config = dict(
    input='waveform_16khz',
    vocab_size=32,
    norm_position='pre',
    bias='all',
    qk_norm=False,
    shared_expert=False,
    width=128,
    beta1=0.95,
    max_precond_dim=1024,
    adamw_lr_other_params=0.0029,
    warmup_steps=370,
)
Rows from block 6 of a small CTC audio transcriber, named by matrix and row number. Rows with one number belong to one neuron. Each number is 128 + 32 x the weight over its row's rms, rounded and kept within 0 to 255. All counts start at 0. Numbers have three digits each.
After each neuron's rows are labels from the 100 clips, of 14976, where the neuron reaches its highest value: "top examples" is what is common among them. Only what is clearly more common there than usual is listed. The data: short read English sentences (LibriTTS-R). In brackets: how many of the 100.
# fc1: MLP up (model.blocks.6.mlp.fc1.weight, 768x128), inputs 0-63
# fc2: MLP down (model.blocks.6.mlp.fc2.weight, 128x768, transposed), outputs 0-63

fc1.563:070105134170087138147123093082085105059162156051115134105152123079135104123076108159109120062136112152166114083138136126161124171182105121105082152076125156079125144059114115080169122081125121
fc2.563:098114153154250079152120145127100157122107122102183107080152147125110139120212157109158117077080095117116099144114123148144088126061084150123103152083123189104123074095148091132109117114104111
top examples: the word "is" (53); the word "it" (40); the word "a" (31)

fc1.698:155130136120186075103080142128157093093129109146147114176150151169095060170149159108145099117124129177133091099206099178110081153118111134150097080145164134171105075130122178074144091074139105
fc2.698:113156096140114186144196086162127111122064185165122145099115104118119167086126096184103105107197162124165162127150102153131108109133156116154171196101174086154130146135140166119156124221158186
top examples: the word "quite" (42)

fc1.703:078139192155127076110144132121151129158169127102072142035133114123167136125144149168081126182111112096126103168134080185161067129188079080131152110113128137110127119138098111131163152083118085
fc2.703:129160097113215148149149139214159121162135112166088128128076100151097145119061071073127125129141113103149168149115181084145148121105135138122095168166143110128138138108167113115069122120068149
top examples: the word "then" (28); the word "he" (28)

fc1.357:105094100150136158087135125121159104139148168152114115093142130117103105124117103090095081090143081106122136072096127189110109129172135138203130151111102132169148115115062139094111099093089111
fc2.357:132141156159131050166094134145095161127140153152165146140086173125073124206098104148149122149149050130162167160157129093099156120124133176110106105155053159089077136102166077115104096113136151
top examples: the word "is" (46); the word "it" (31)

fc1.500:131162120070160104143131130089146133166187132143153106133143131125151185104113072124171079075082102107131142098124103117114093112123087089149164125131135072092135145142070120085195149107098110
fc2.500:137169131141127152127103122166077124141153098116191167150148112144127162160053183083143147145163130096082104106098130108071153164157107101177114194114155123154164069138159156139120162128099179
top examples: the word "was" (55); the word "it" (50)

fc1.109:097120067201168121108102140134159141124155106137069171133170161124123094195170097087124095116106079131162170143073115156086203152157133169130126093147124129128112094160142088155152120049066124
fc2.109:132155135143145122083174178144147082075192161176087159121092138108103183138147149141108134132126142051155095124170073142157140141084119119102084118198097091136145094139155155157162153112078111
top examples: the word "then" (43)

fc1.473:134115116053123097166141110120214170114085152123094156116149093108119075126059092120109108107109121094120064159103074105123042181149117103119092189125151076125128110093081155136176161085078143
fc2.473:146135147099119135127170126103119087176121171172174133126172104083114155123101128120119123150123104089139157149184136106098124083116132140168074028125124153118106169070108042107123145155176193
top examples: the word "is" (41); the word "a" (29)

fc1.523:124096122120190129133076122100108112109109151175153151095091117158167125163057117122193117083106232135183187135154122169137100145120149043150105107152143107109102120156140146087120091144109061
fc2.523:081093106175191113198113119167134086074097183122102175142134087132130181137106135086128154110113123149048136138137104157125120092136084103200148102158153104087089111150101132067165148213141114
top examples: the word "quite" (45)

fc1.697:122185126107095136130118101164116113077104134154142127092160099131172118192106115172180145117153144137161122172176097185139130166140099138105188120180142118128120172084154118135074138147128115
fc2.697:080085144143121099079139132141112178072146144073054140121107106104109124149127157154120131176138180136098050139065159123098124146141096141110111173086129114152161121134085111111057075133091157
top examples: the word "was" (59)

fc1.356:128091130104152126142135160107159186120172084146103072129158092130088086088103130159085099150146103100084090202136109125108126147143113153093132172197134093111119103154103139120144070099137108
fc2.356:084113090062165091139161100144143114141086132173105140136135059144156116090097087108193107091136192123049152111115151137107135116108190124160086138172118142120138107133127195142118186145124159
top examples: the word "then" (38); the word "one" (31)

fc1.700:138104100049151172213095107086101107112144111158107124129150123177098129107130085147160115146093108128183118141196167139128148128133076070125143154154115105138088114132126139119150093106132139
fc2.700:061120163141194173098093129138190109121101130162119152175075101087149163159141154139145137071099160129148145124172172131076113107093131075125109144177042120133169091129178101151141135113122131
top examples: the word "quite" (28)

fc1.163:075170130100159123077089097135105123110138102150180074124177084159124158111153159245144102124143201101158106153143181079147147147141085111112145104108144144193162145076122113142100147157137113
fc2.163:130124151166176118080131155120102140135108177161093124129123145092091136149084158099188097113117058099146197171157101115103143119171128082145104088119144128089112090104205112138148133086117139
top examples: the word "people" (29)

fc1.125:098138122142157128121134164154154092165126131071121078174106187134141058108116110080110150108171119082126138185137146120113142088185093128125098103060081113176088117142062126136193133082102126
fc2.125:083117093113150185115104095120127198141116144138159080119121114178082163130109144142120138109141074124152105112151149155170135054155088141153131138134161109122140065097167146136111170225115142
top examples: the word "get" (49)

fc1.351:129122128122166204121131160148142162139119109108085151135154127140164140161086106087102115137163153102089096099114052173137130100149123133073135117125165111086134172092190132113157139094160114
fc2.351:192221088118084103165179091138122113080154131098107177147121089167202149174095072133114105148124142128175139113154144108169147112117091141155191144145075113080168092123082113108166099096140110
top examples: the word "quite" (31)

fc1.513:078157120129129102153162081118150129156187125088152146141207114158192078165160195099100094134146106129142099103084132173064140128124155153130163102153130125153132129169119078156111124109103075
fc2.513:110088096146108165132118121130101090142123111097129120174185174084100135189126079094083054206104179179114122152124095157153112180097168156114095118146133120112118055077121142120134152143157100
top examples: the word "on" (39)

fc1.751:139106150142156103100087150190120142076091135169119137125138152087115129113176136132183182081140119146173111097120087154106079107115109133190132141099088119137117150096128115121180088085116097
fc2.751:161145067087166134150127115111122133178150158127140147113160150150131084123094081119131118109115112174100137204107192111173178177136118159138149101141120127138114110101078060130169156184163122
top examples: the word "is" (38)