Rows from block 6 of a small CTC audio transcriber, named by matrix and row number. Rows with one number belong to one neuron. Each number is 128 + 24 x the weight over its row's rms, rounded and kept within 0 to 255. All counts start at 0. Numbers have three digits each.
After each neuron's rows are labels from the 100 clips, of 14976, where the neuron reaches its highest value: "top examples" is what is common among them. Only what is clearly more common there than usual is listed. The data: short read English sentences (LibriTTS-R).
# fc1: MLP up (model.blocks.6.mlp.fc1.weight, 768x128), inputs 64-127
# fc2: MLP down (model.blocks.6.mlp.fc2.weight, 128x768, transposed), outputs 64-127

fc1.269:114133133102131144162086142114132158060126110146106147110140101110155149154138107115132125099111123100186102133145118098109152146131115096125134148125108082113127081112104173132134118158124163
fc2.269:105113173142110117115097109181153124116115133152137104102104109096158100105091136126074131127130118173144132168158137119146080101134145150110159116157143122131118115148109100147119153104158083
top examples: the word "to"; the word "see"

fc1.387:126133144153112167077152137123151135103135161107109148136150138147104158121131139137146117095147171182118091096116107148116142107130106093144132149136164153100133155136139132147108098102155156
fc2.387:088128143097131180118135104124106128136142102166116098118131138119115121084105116114122161108123143099123150144124186153071112148125143124132145117138110080126149100132134133146164137133091143
top examples: the word "was"

fc1.138:130138109119104141145092134152133133078086134119098111159113096115110135114131163112134166119162120137136107151097130142091147162120144140156154118173159135142133088156085168162112115134144121
fc2.138:132115112138161077127124161105155151156131128172159138153133106068160164147113114122076126091154163152124150140083129082175090119103115103154161140186126137137097123108138076174096118087152144
top examples: the word "was"; the word "it"; the word "a"; the word "there"

fc1.319:152102151144132132118147171094112164133139119106135082102139183076135123147107114143103109110119116131174116116156079131106126153084099112078141130154125142128101119145141135167100091095172159
fc2.319:092150150133148142128132144083117103129141112112151123124157181114163129145108098084084146125113131130109140122136141112124121123112100122158118140143122187154109138147108131129114143111074096
top examples: the word "was"

fc1.605:142084157132100134083140121127100159096100108068135166142114147123181133105156153156091131136099113108116124142126114135131105088100138084119132120132152147103131146161094110127123147117174100
fc2.605:140183116164157110174137087101158124137122128072140122133183115158125110115138099138091115147110138128151119126156129100092100155202132115096150161080114106101133100139134163109099131083103123
top examples: the word "man"

fc1.688:125164127136151115106117160105081085077105123091134128154141164110147142093102135109113110120133133123121133067122152136110154130129128147143131125137141109146168150133120121156139169139132112
fc2.688:173152139128081096120146092144141167108145111120140158082138121118154094135160155127156110138131131156126141186181168125105118128130134147138117193150093122156146116150112147152130083177121144
top examples: the word "think"

fc1.85:136081094099151118163125122112109109110104131093134114121169124145122115138084129126147121182130133127122098104149131062138168166144119144131174159155145099119148076092110150093121128136101128
fc2.85:122157144108141036135105142101174153150152124151154142117103127135126135073150119133077119134136140109132106152115090114124140158081158148118121158125139154150154131115126109137160134117138154
top examples: the word "you"; the word "do"

fc1.153:140124130127181085108094076160086152090152085129144117138113095120122121098096134121158138113148099126144068118154116103119121119146101108152114159123104113135101145130110134162123101128144095
fc2.153:070102140143130149118162110158091113151119114116075110157133127117120163150134117181135148172193165104142142107136146096126138125146144093135092112092126155114131092142153112166131147124167108
top examples: the word "was"

fc1.15:141128105113120141140096139114107138120168137138128149148080117098152171106136117078112143155112112161140164108092099098136149110147123099138104137133141126106129151124086127128123090119131082
fc2.15:137134165114134161136134118113112127181110079092159128123109124076128163143079134129100111184156131118097107140186114127120106121111117119136141125092137142133132187139163151120163123133116136
top examples: the word "they"

fc1.400:136118116126115135149108103135132152155109127162123146121102164115106113112138084178103141151085133131131110145112127165116122139085106110105120130185137105153158120124118148096137108142076209
fc2.400:156110146129117148124083132111122082138129184138096145155128068145139136131150052115133114150139115130115110145100131144156126148161136144135105128138090143119119113157104137130145149155190136
top examples: the word "her"

fc1.689:127143137091106112107120137153088167095135132101158147164096122119126132119082137111142144123119109139119160139087122113105155142099126081155115151143149095138159120164173164090157139160123198
fc2.689:143104114145148128141167099121176116147155128142131135158167108130122172164106119131100086140129130122137098124115146126144101071150162122110133124160141150146097145080123130144162089093119140
top examples: the word "i"

fc1.357:123101117146065113109111098087133174134094147125095166101140103085180167108137165116080130134092148103119116120121087108122098125109142139153101104131120140126119092136068144134143123107176117
fc2.357:120106120178129132165093166115152121126156129148085114138090137133075126156140143148117148165124085129086125113134106109115149097167131120126163115111142082126119129147140151115136157137096098
top examples: the word "is"; the word "it"

fc1.340:147143135148148134116088157114122189123131086141173104133132170147138098146127087103101108140080126101169117095163107111105123132125138112144154109128133098160138111114121064158090163158151152
fc2.340:142130143155139182125144180107146159134125138110112148108132124107108113147116133128109126102101071146132127093124103123116168137150169158115143154187129138123095146117138116130110176114147164
top examples: the word "little"; the word "a"

fc1.438:099145120139153167129118122134118136118181155159116114155155107150134120167151121151139116100140153150187167132131161118127117131138162109152137110154162084110122124146092140131102140146116115
fc2.438:090161121139151115150109124170161137120148130101082158112132137134134137147193117167115147137115133115126141122184111156122144143098148143082161137093118098143138152154120077122128133144132083
top examples: the word "little"; the word "a"

fc1.303:111175137126146109178095088111148149114106132100140083129116124098179095101147129115151186123143073109140100115142130117113068215100146159164129135110150155143088152160162149158091117108143106
fc2.303:101135130150125107107135113098075079130156127150126129161154132144112123145119142085095125140129125129159118101126120119108112087157123113097132155151127094127125098180101146180102115126091133
top examples: the word "was"; the word "he"; the word "she"

fc1.250:140101109176141138155146112104150128113105107139114113138143140125152120130133138098079115170065151100129148087168130104123142095135108139103110125145163072116114168171116109085137146149151124
fc2.250:146138134142149128163143105128101171139113185120142122103105127150136101168151145130145089116120128120121116136175118164137178140162155160127146126141129101114147097084126111125121145099102110
top examples: the word "little"; the word "a"

fc1.309:138102139155109130110104149099122101089121065114118111151139166123161112119141102088150142092077121146134113145128152104134111117129142116155143113118142106116132064119168113150145138137139110
fc2.309:132126104183145091100135179122136148163136123109139124146157102119112147118126095119120098137115128114129116141135172137147110172165111098126142182117083107116155108154128134100116120058152117
top examples: the word "nothing"; the word "something"

fc1.744:140083190173146134156152098107151127128096078143104163134136082094119139154108151144131141150097146125134139171163078117116112099137129103158104160123171084147150134134085121172128100103103141
fc2.744:069133147139115128113090144148122138139158150125122124175150115147114154156122104139134133078118123114112132083119111117125145147138128145154138130125091165148122124109167148190134118111138117
top examples: the word "what"; the word "you"; the word "do"

fc1.563:086117153107119117110073138089137104122125106131112118129152108151136127121122109120100127070137117131156118128110123132118132140112128084132122121151201107111103123109138088157088112098118106
fc2.563:084108123118120125104147118164133153137116140115114143096153116142105095177172129140140070132109173162098170107102102119168095113110134158121114110111121148133128105117118128112147150134122130
top examples: the word "is"; the word "it"; the word "a"

fc1.54:130081141119136116173115114153108120091063089096136175069127126136115133145139112128129135140135112117119123126123102088150098104131143152127142163104151122116149097128181153134156134115127125
fc2.54:136106183089096082105117139183126175144083140141145139110151139160160138139129108145158133113111119120125134114143072128067118117096115129137126085102132170093173138168147120140126129128152112
top examples: the word "boy"

fc1.624:155173138108130095062129162147103163119087141119128119091116089143145170113105118122146074139128108139121129097160121102087131140109133124116111154128164150104147126122122141111113123116106117
fc2.624:114105096147101142133142136134153117103109106129108098154113092123130156165149165115133143130179091142114129122111134152135126116162117131098141091111118151138098113125167141176154102121145101
top examples: the word "you"; the word "don't"

fc1.717:172087121129150146151114085120134143151132112111100163100116158148136138118133141132158135147164121099121140156142173107131118124133101184130152134161173092143157106103118137068168127147144099
fc2.717:103125139122118111117096167096128096136115166121115106092085108141143104189101163185123124099096128166125140154131139146094155149141112131158166120150100160154141127150159077183138150121083140
top examples: the word "know"; the word "now"

fc1.164:179082107118113117091119158123101123128115094145097113107094147125139147146097131127150088111099136140148142084086133139124175138061147129125140150103153110119129098083101176137122133121141141
fc2.164:133171139078118139133104127131098068119139124167083137080131146136138154104154128186076151122062091084116080105073135108133181128113170150141144117125117130120120115123132117127140133124158105
top examples: the word "the"

fc1.39:114141128137148140117086129140100138137136152065160110091125131130099176100121106130155146155122179143152124139109143149073114136115150128154124114116112153107200159123136123145117088141131121
fc2.39:126125161139113161182131137116124182125117166141110095145070137114119124153138129151108106128125122169118154140111120085155107148145141097102112142145077136129120141136110134107120157112127116
top examples: the word "what"

fc1.332:124148127118115149092058113157094169112114141134136116093086136144090127077120125170089115142161150142077117153164117112130104145136132148106091132154150117131119129091097137099121154088112133
fc2.332:141122122102134106172144134087119114138102107100111114154175144141155141160167119125107152123130165131148112147142167148140132093146124093126163118113131119168108143140114159165113130099137179
top examples: the word "you"; the word "do"

fc1.283:116102130088138104157130120141143137120079121137134137138105117137117150116141115148111134109148111137168151071056133087112077142090129135145112136130138183148134130140151145151154111148164127
fc2.283:133104157102160111134102136169141197124134154119130148104152139122148092074111149121099132127115154114089115110093115155097120124125171122152147125144113139125186111068108123137105105134111132
top examples: the word "that"; the word "it"

fc1.751:060096155100117159155148092103091138169129125139139140116112147097166111118092153112137146120137134115160128128148119128125182177149133172115127146122143152146154124121097122157161132204120163
fc2.751:173162136149114097125143108130124099080120137130105128091156106123140143119172102135106118154148100148102136167133128127138058087173134095157142114107130096138115115124138174142122096129121074
top examples: the word "is"

fc1.366:100106118125122139112113096114132130092125102141134126130094115119128089104126099119153155140072155116071091137139126113081122135137158123146121149130135121116114135108103144164109111162113128
fc2.366:129168105115142128122086085132165154113118130096135138112105108126119124113168144137129082117114129122136152154120157110138103126122087140131163144144150157144159114148155134109143056128059146
top examples: the word "think"; the word "you"

fc1.516:127113153142125157116148129121123148090116157125144126152111127127105167135148144092129166163120158146135136139126127131127080096098082119111193135128102135152098157141072104118125120152068142
fc2.516:138112161091108117167117114097110145175118117135110158149118113108151103120147126136140139145140126107117173122143134150131127114112096140154123141103109128130158130118168134146135093136086112
top examples: the word "much"

fc1.249:126135128119121119138086140141142109103116087168163118132101095079104136123082080129119151141142119113103129078156066152140107076109143077163109133150126103105134125115093107130126151138094126
fc2.249:102125106132097144074117159094126100155129119152128117123091147173149130138110102107159115083121148141191132138094103114098122115116098178116168176116124122133125149124139087146126098162128154
top examples: the word "to"

fc1.32:084101129135149097117066123145081093108133112159126124095095144133094114102130113102129129152132122168147117135096117166080105073109146124121112118062131125103119076127170112141075143120135150
fc2.32:153124128166131114183092148115110129145102109072147141152148073096136130152167111135122125097105080148111137098135139111135151112107138167142149119141141147135098180149133153148135129143122120
top examples: the word "to"; the word "the"

fc1.119:108099130150135156124125148150139163113129151104109142154168146133179133100121124145069132108165141106133096118122151141158107130107153100121137134110162106107113079134107150122097058133138116
fc2.119:114123126163116094146154135091134106142142158137115128153161147146145100129121110151068116102113110101123121112109143169111147112108106125098135131129116126139109091112118100140136142146133111
top examples: the word "it"; the word "him"

fc1.105:165118118120164125106087097085108120142168079158109118118127172117125132143080121152114133181128157114054086136121171111138109116105147131146146114087109101154142124129166109119109149151124134
fc2.105:177085134113123103128123161153146137111112157126133108111156104111114114157146110131139115182133106115090134151133124135172132169153114139101096143132152124110117110148131144118171137090109110
top examples: the word "to"; the word "going"

fc1.131:143096102144149119116143118168123115124165090171116105148136128132143096174103123113167110131109100161116162094094162139109079146118145135118127152111170122118121137116149151137102101129137132
fc2.131:151130130195153125143146132155170141130118133064168143136104113126152130138103114135143167095118097113105166146137131107162117130138169128148142100159106143101062156139106125134137107161109146
top examples: the word "the"

fc1.295:108100160090136125100128154149128096140119113095157106137120135124168121133099103119085111132129079148145099124107149098078103155096139092163130134133095118137120110134154132174115091123151161
fc2.295:122126140139140155060104158166137102135161144108166142122113076136141096125180127101134114110148159127132142128134176061127103131120152132134125143147131116131111106152131113123095133146076141
top examples: the word "said"

fc1.473:111152090141090101119157112172112143138151119132148130127115134151143091121126132144135105119115153085151124155123101165142133141126119169159106147114107098120104095154137128157140124148169140
fc2.473:140142129103129192144132123148117141109138180172140145156142131187116137154134106162173152142120127145158122161130153085118153128139133155116152128132133133093130115145117143135083139097088120
top examples: the word "is"; the word "a"

fc1.185:117115154147115089162128120105097117134058115147125133125165130118124128082116141122121111097124174129149139116077102095101125198115124148119108145106110149105097103149125130119157120169152167
fc2.185:130122172104119109121118137154129122124156116149123155137132101140118111112108141183117142138135117099163155126135088133109160084177126130136125186102098135158136141131158134151087128135137156
top examples: the word "first"

fc1.487:118105124106129129114116117146148137132168151139133118111131086163109122123151088153156153173134141126136157104161086143144134148162155132088124119158154111125109093114114087133146159118115129
fc2.487:120159111120091088143101155136079095096142124118133127138094124085131151125104147105109136118139174109168109140125126124096096115144119139135130125119089106158156111135157137129159118067038138
top examples: the word "the"

fc1.393:099122133141100140133152140130146123109095159137135139160110139096113117099161164154136137151109104097110159144119135120116131160058096124170183141111145121108140124066135156138087102086146156
fc2.393:134171112125141156118133114179121115146126118111118137140113120106150083149200102095152139113111179143130137095123103132111140082138127107137119118109146128086142140090120111091169160144093147
top examples: the word "she"; the word "was"

fc1.533:120125103128164119136104125108076129175117121147134098109171121129134142142110096127178096113124173128101084127126121091132155125152111135147141122091113132126122164135074096129081137132147116
fc2.533:093180113070141123135155142080093130122135142117129141168150094091127122129108111146125147171133167082157142146165135108146110122152118107155120126134112140141123114094137130112114128128129129
top examples: the word "the"

fc1.620:146110152099137107169148118187150144116141106125086090132136145120135092109104149128108146114096123147127116125142093146151133133115159127135151123084154119104114099141101116125120143110116154
fc2.620:131145082121141137077119127126152187124181116159108118145133152170110131079134098175144129152121138115126127106086126114146080171102167110133115147120144163159157142142174167175146106142121130
top examples: the word "nothing"

fc1.704:127115156116134182143136159118127112149149146112123076143170144125109109070087117141134144142157052122163159151155107106128161146095116144158167171128128137105076114174141127142163098133129151
fc2.704:136127124151132132123105159158139117111130117106145156139146141107111128096108139128123111142158150104138132114129138117141163152128105120122116107177138140093149120146138087132139141088101077
top examples: the word "said"; the word "she"

fc1.391:086125102124116139088157116142132119148167160171111125097136113150125163126153078093120157145086124135091128087181088118154104103108157061116109161141108112106119120137138106140131122112137154
fc2.391:148125164110129164113121132117113129102110090176123124123108106107147170146136148165121141114143127124174139187150179150144096159156139128129147124139133154190147135145105108097089131112143143
top examples: the word "much"

fc1.654:123158096114118141137132086107095141110146119151150046177135126125123155087104140071082161143127120133137084105100125086104106121107121138120116124134150097120127146109111133099167087080098099
fc2.654:110133129144122140149083159124107114137114160117161123124130107164119175145099110144152109123069114120146130135138099114143122152105094127138170130106151130107131170167140152070162128108166170
top examples: the word "well"

fc1.736:109157121123125104123151106145132109152107105101149185119138098118139134103122108115122133140107085157144133127119128125134092180140106114159097146117135169151145105137118102122132171162133163
fc2.736:174099093098156090088120190107141172134108135136134097122160114115120144159163119111144141126139129113137109140158119166135139143089122142123139100125121096101156151149198165126131134117124110
top examples: the word "the"

fc1.259:125128129098132145139086096118083116112130105129114146109144150109113149111083127132137177163153133126109179137116100090121186140098096091098150113109149115143167097125107060122110091097097136
fc2.259:080132093147137153109108147176114147145136115116094129120141177115106146123140130118134135096108122124111076105141119141120128052126158192143121172140120123157140144130127113124164096143105101
top examples: the word "to"; the word "be"

fc1.124:142141087107161155144155128096137144106139135112137089159127092103136148141108113118144129128128154068131123132131096102172130095124090137110156118099143103126150160119135112117144099106134159
fc2.124:125102121147118104133127145127102117153109139115120090128141138085150133141123104115112138120109121170160110110116113173114124099112127165100139155105115124095144113140114112135127117143182134
top examples: the word "you"

fc1.411:119075094090090142099136120111106109107124089101089100139168115133124157131135148147070095131065110104107083117100108100118161130092115108156122150139134141144125097155091113113118128128147147
fc2.411:133114153164167147113150134080139139143119165118101136096094122162134147123130115110089128113135140117074152137147165094152127109110143149108127154116165133149128126133135082146076149154111123
top examples: the word "what"; the word "but"

fc1.528:112116150162174118100144131108145155150134170102086124118169076133146116170110137153111120139142156120128136099105129103139122109115078144148154147153167137158101103150122160129141119142115132
fc2.528:157141097145115146158113131126179104157144126126127096127133178108108096114177160141088119064088143094116130142137127109090111124127147107140168123154117140116133127104099099117084126154117128
top examples: the word "what"; the word "is"; the word "it"; the word "that"

fc1.731:136149142110074133152128097126096162086139103126166099160109114152153133088141152125114141073110145125116105094103124163087089106111164121128118151113117111099151107139151118127149157100132141
fc2.731:094139137113127108136098151112119057131175164127092135112143105152109133144107118102151105144114152156155137108105089113119152137113121159137157142090145149117085131111124126101129135134156166
top examples: the word "well"; the word "said"

fc1.158:145137184148084110114111114123156146109123158123128144161127145108093165122108168077125191130132145163125107150133127165141101112119132096122203096136120141140102121142096117128151100131151140
fc2.158:119085121142141100127118148098164176144135128155129158149158136137141118101156135134153110122135136140149173137085129137113113100187095144161150164110123152154124105143114142104109108114097106
top examples: the word "much"

fc1.632:123109143119151143148098136139134083116123140145132149152086080115163129101133111102096162127086087122160160151145079088107145133132111087127152124109164112156131112114142133117163074137100151
fc2.632:095127171143098129118141155113121140147127106113132134134154106082138185086114157135103064126156098138120152119145131090119116138090139125120145116146115112139160144133117137160143139122125107
top examples: the word "they"

fc1.139:129143132125134116137133103101145152124159128159120108156166146116156129128113101122110149152124128075135084152171135068122119077156168155111164133085122123140083126107056149122142113169143153
fc2.139:119085146154151130148134088118151157168132146103145122100140164078084159115139103111092107154123131095132135084138127157147133118127209149123142132144158136104092148175120137131171151153140084
top examples: the word "little"; the word "a"

fc1.522:130142098143143121133166127082143135095126132110132177147128168108101130114124104098150135126057124131125109094084135079108081109149135156174162119158179116120110122125099157124112142148101158
fc2.522:143129112144139107163131119174158147139152107106078089112106160129094099151104131144102146107154087115140144109123140104159113124119151121121135080152144110097121115122145100144150139148110144
top examples: the word "little"; the word "a"

fc1.401:101105077124135084081099103143109111142134103143095149096128094135162115123168132100126125087131160132165087109162184115130121126134073078123147145122133088125116084145121134137125132132126122
fc2.401:138110147134135082109148133165158115155140120096160137120116125123110093100184076083094130161115156122100107147140137139143066137157141143140126114143155141117086144146156157145109126109154102
top examples: the word "nothing"

fc1.635:119150146115157125116114117140110110096116159157155143111105118151140123121132119176174107161127118134093083165141099121094080141082078111152113151115129141108192127120103137118101140133122141
fc2.635:136129144157141152159111102125139073126139143156146134124136156121116128133111103096137159080110109111155133120112155138093131090161158129140160109194170095132154122145101121123126164101130148
top examples: the word "she"; the word "i"

fc1.616:123162131131097098110117103096109141093083087166148121155126168143128131144087066127110124162127082119170116131119117134093102146112107121152091121143122110127137108124092145157122151151115105
fc2.616:168142123166166167146123164109140154146111124148116142118135141144156101124158109139111144106142144127115141073155194165139143093109112075139144108121156122132158167150155122123139131081121133
top examples: the word "have"

fc1.413:115118167095115105111097114176102123107132117157098104140151122116108113090132103125164126136186134135093086191154157144097075123118114121115100159163143130165140114094118101095149154086153141
fc2.413:101124104154101164136120150149133136089141126120133118137108131133118127100161158141100145129141125144087115159136143175139119103150109131152137168064097142152155142090114171114105117119131112
top examples: the word "you"

fc1.67:176117154155123055149144113103118148141114056145149120135127107110148115115102094128119133164126135084120138121127117168091142101155098130131127123101117147143099170172112123088139121113129097
fc2.67:159123153164113151124135083171178122153121136141129101126143145158124147139099142136136167101100122084143162109148155123143142137107122146120143160131179153172126145131083112130143153154163136
top examples: the word "first"

fc1.127:098105125073142100120112090144156186142083128170107081146094134129133135114111156100149136099130138130146118155142090140178086153118170132127102147112116155171160146114130128130149106114124149
fc2.127:112145169120093114130099140154129157145159132123100138140082152080087133104174161129146105070149125130143110159141111102077181117113122132154116140108102112139187160106108128108136133084117137
top examples: the word "know"; the word "i"; the word "no"

fc1.94:128107152173150062167143133108146122100127106177116115177137144134118161124151095144183178108141109106107123098115121118137135105137141088117121126136120155121121157184123115070130156132109093
fc2.94:103124130109092124129127105146109146131154134131137110147165096130116083111115128122143145139071130124099166090115170101100121160146134120154140160120177123182136156168121123107158106135161125
top examples: the word "first"

fc1.591:181141095144145090140122142125135108120116080137115119093158141120142085159097113175147095125121097096117087140092153153108157116119104133096142133159118093101112141157133120152151143125114103
fc2.591:103109147145131113122101132171125151118146124113157093098096162167132146111182181107148154103148153110137096116086154088141178145150168116117122103112124128146126135150098104108096122104101113
top examples: the word "think"; the word "i"; the word "you"

fc1.566:114081145149089166118116120165132069143117169154146086127135119132132153116155109136103149134133162133172151142120105104151091075115093130123140158130192126081145129150121138131128131108122142
fc2.566:168133110123128139127112110132139157126162118086133171131122163121119104096157152152115142154125070092076113127138122192104115152158174137108115127115111097109074141111108139133132161127157086
top examples: the word "you"

fc1.363:134081097168134104095106094124133090120082149109109173131141093123164096141129130114085109131145127123109140139138134126117098141143163134147151132087127089146085125123129122135084122139166107
fc2.363:117170110103102124162122086093114087151167073170138135114124149159174198141134142144167152137079093121126147127154148117147145103117170123147101108135127142124112142113130093112158113114138112
top examples: the word "it"

fc1.444:159140097088132138157169105096122125156126109138105091106130100119110118098107104157129142070121118133097144140110125146108121113094094132110119139122151107121138118122101115160096104158106126
fc2.444:103154139140164114097144087104096099151119146159168182189169122112106153102129122140143156134092141114142097113141095127128162112151085135145146117111140115136162123120113135083134173118164100
top examples: the word "she"

fc1.132:125119129188143124082184115119112145120100114144106112093143174132134125130148101130141128187092107150125134081139154113107135131138103132129156125140169118147139110155139134157114128157094102
fc2.132:136106097133109126160131109116152153129127151178138104103134161135126095092157159112132113171165132173118153100147166118128148142119150140143146119086122095103135139157145140107134134133092096
top examples: the word "i"; the word "could"; the word "should"

fc1.83:112112129135091159118100133145099111129137110142120099114112082143125140086123117131112138138174131133116136198126135152159090121100104083133140126132143109081142127134102172094140131123178164
fc2.83:079105084146125145145082122179099161154118126080145110124127148170127106096139177158156129132126126145117074122084132110139118081153121122130111116116103101124125151143114120154183124123115108
top examples: the word "you"; the word "your"

fc1.727:128153106126140116114095085164099144079149108124126122159128125090176123148111166074111123123119113095138116109130111098115109152076164186102144131117126127116140133126119118119164108102128122
fc2.727:141124183180129140150163101093090129152118111098108106166135114154113124119133125131132121115115076136117136113106190115174133138122093102113107112172132158114057112119141162123100141151153172
top examples: the word "well"

fc1.136:112101087121071141144111130145109094085149170123124160115083152112155133078115105124086108085160140147113167142134151150139104162158123148137117144136092120158115140125128103162136120158140134
fc2.136:113177101096092099090154148125121086082105149130173125095118134142115113139121126132073152107143121131115153115116118105134110130158114120098134161120129142131170134112155115138094042163141140
top examples: the word "nothing"

fc1.580:134151121156118139133111125120137139120121077114059116117141117092154142110148129107098081132121127150120182135121144147091166127146100133151136145134160136126112159119145102190145113128194101
fc2.580:109130136133115113168115130099149161140133126152114153135127107133108117135122109078150176113160107138128168148119088119172162087131137141160131136151110124143120123128122164102122188134138136
top examples: the word "it"

fc1.748:132104133137111102147091153116120147131116118129132172080132162138113143076101107133124081183119090094111127105154091105149127145107103133103112143125150128117108106106138095149141143137087128
fc2.748:114150123118108061147125127129130081113066115089104154159163170149127130141145097124139143136156141123133098095143121169123129184080126149147150132114169153096142115123118129166100152111140135
top examples: the word "to"

fc1.18:085102081108070110107112075158137106120100118133140142123161106095112160096141146164175122131100108130129117156133157125149177112145098150137099102147102153142142144185120105106112132141106140
fc2.18:132110107122138118132191108116101122100117144124103091097158137115139126091124105130127134085104162079126194134128136144117113130111139141107160113117162099088098139121106154160093161090132161
top examples: the word "that"

fc1.750:092081125075121160148137129129136099118094155126137131120083132154142114109142128127099130124141140075149135135114080124088092112121113114129110124183178111137114101105115119161134118135118168
fc2.750:110134137177136199145108141142092102090121156100134154145149142131085068083127149131090136083151135121117146118111148140175070187164140138075107144135124139136120106131134097098131153159152149
top examples: the word "her"

fc1.548:126146138145088132117161077122175146144158117131130110137115145112113158135100144164115109108109111111127118109109138108111176095172155120173164146119132133074138138137101138131130077114100135
fc2.548:077151142157154112172102172166110144145130135082114141130146124099114120113150113135106084152160112137150102125089140112112132136117168109139081136063124150141115155152101123105100143183144107
top examples: the word "well"

fc1.716:110140115105133141141160089072114097151115094107166119150083166128135129112125113141128134136145116117156093147126139131124077081080076121116098088168144138132110112139121104152116146178125153
fc2.716:130154121142120191142148130111136152147122111162146110160155124171160141143133182109156131099103169113120148100137149123136171112090123061166130098134106145160138144148150079111134081141109146
top examples: the word "have"; the word "has"; the word "been"

fc1.561:134106122146145090111150134133145105156158114117095114101138142074092124119118109128125085151140134177128103141088145156148105112137115116143139161170113128123151133146130116111153137129139150
fc2.561:113153113147147086120139151095103140119126156152145143120159135174120112145163113140129162157176114148129111120111149109149117139152137125115101113102119139104169121089156154178161134135143103
top examples: the word "nothing"

fc1.675:108111139091149144132120138129105128116118132093100104187132107089116116092131121107066126112103102189161139155116120049146126169126095096164139160141143150120139122114115125122123138130153165
fc2.675:145110115147150139125156096089137109095108066117166133132132138128118175131096180115100104092142118121130113136139112132172133111117135096127150127169129067119174139118126159144127110127155096
top examples: the word "they"; the word "were"; the word "there"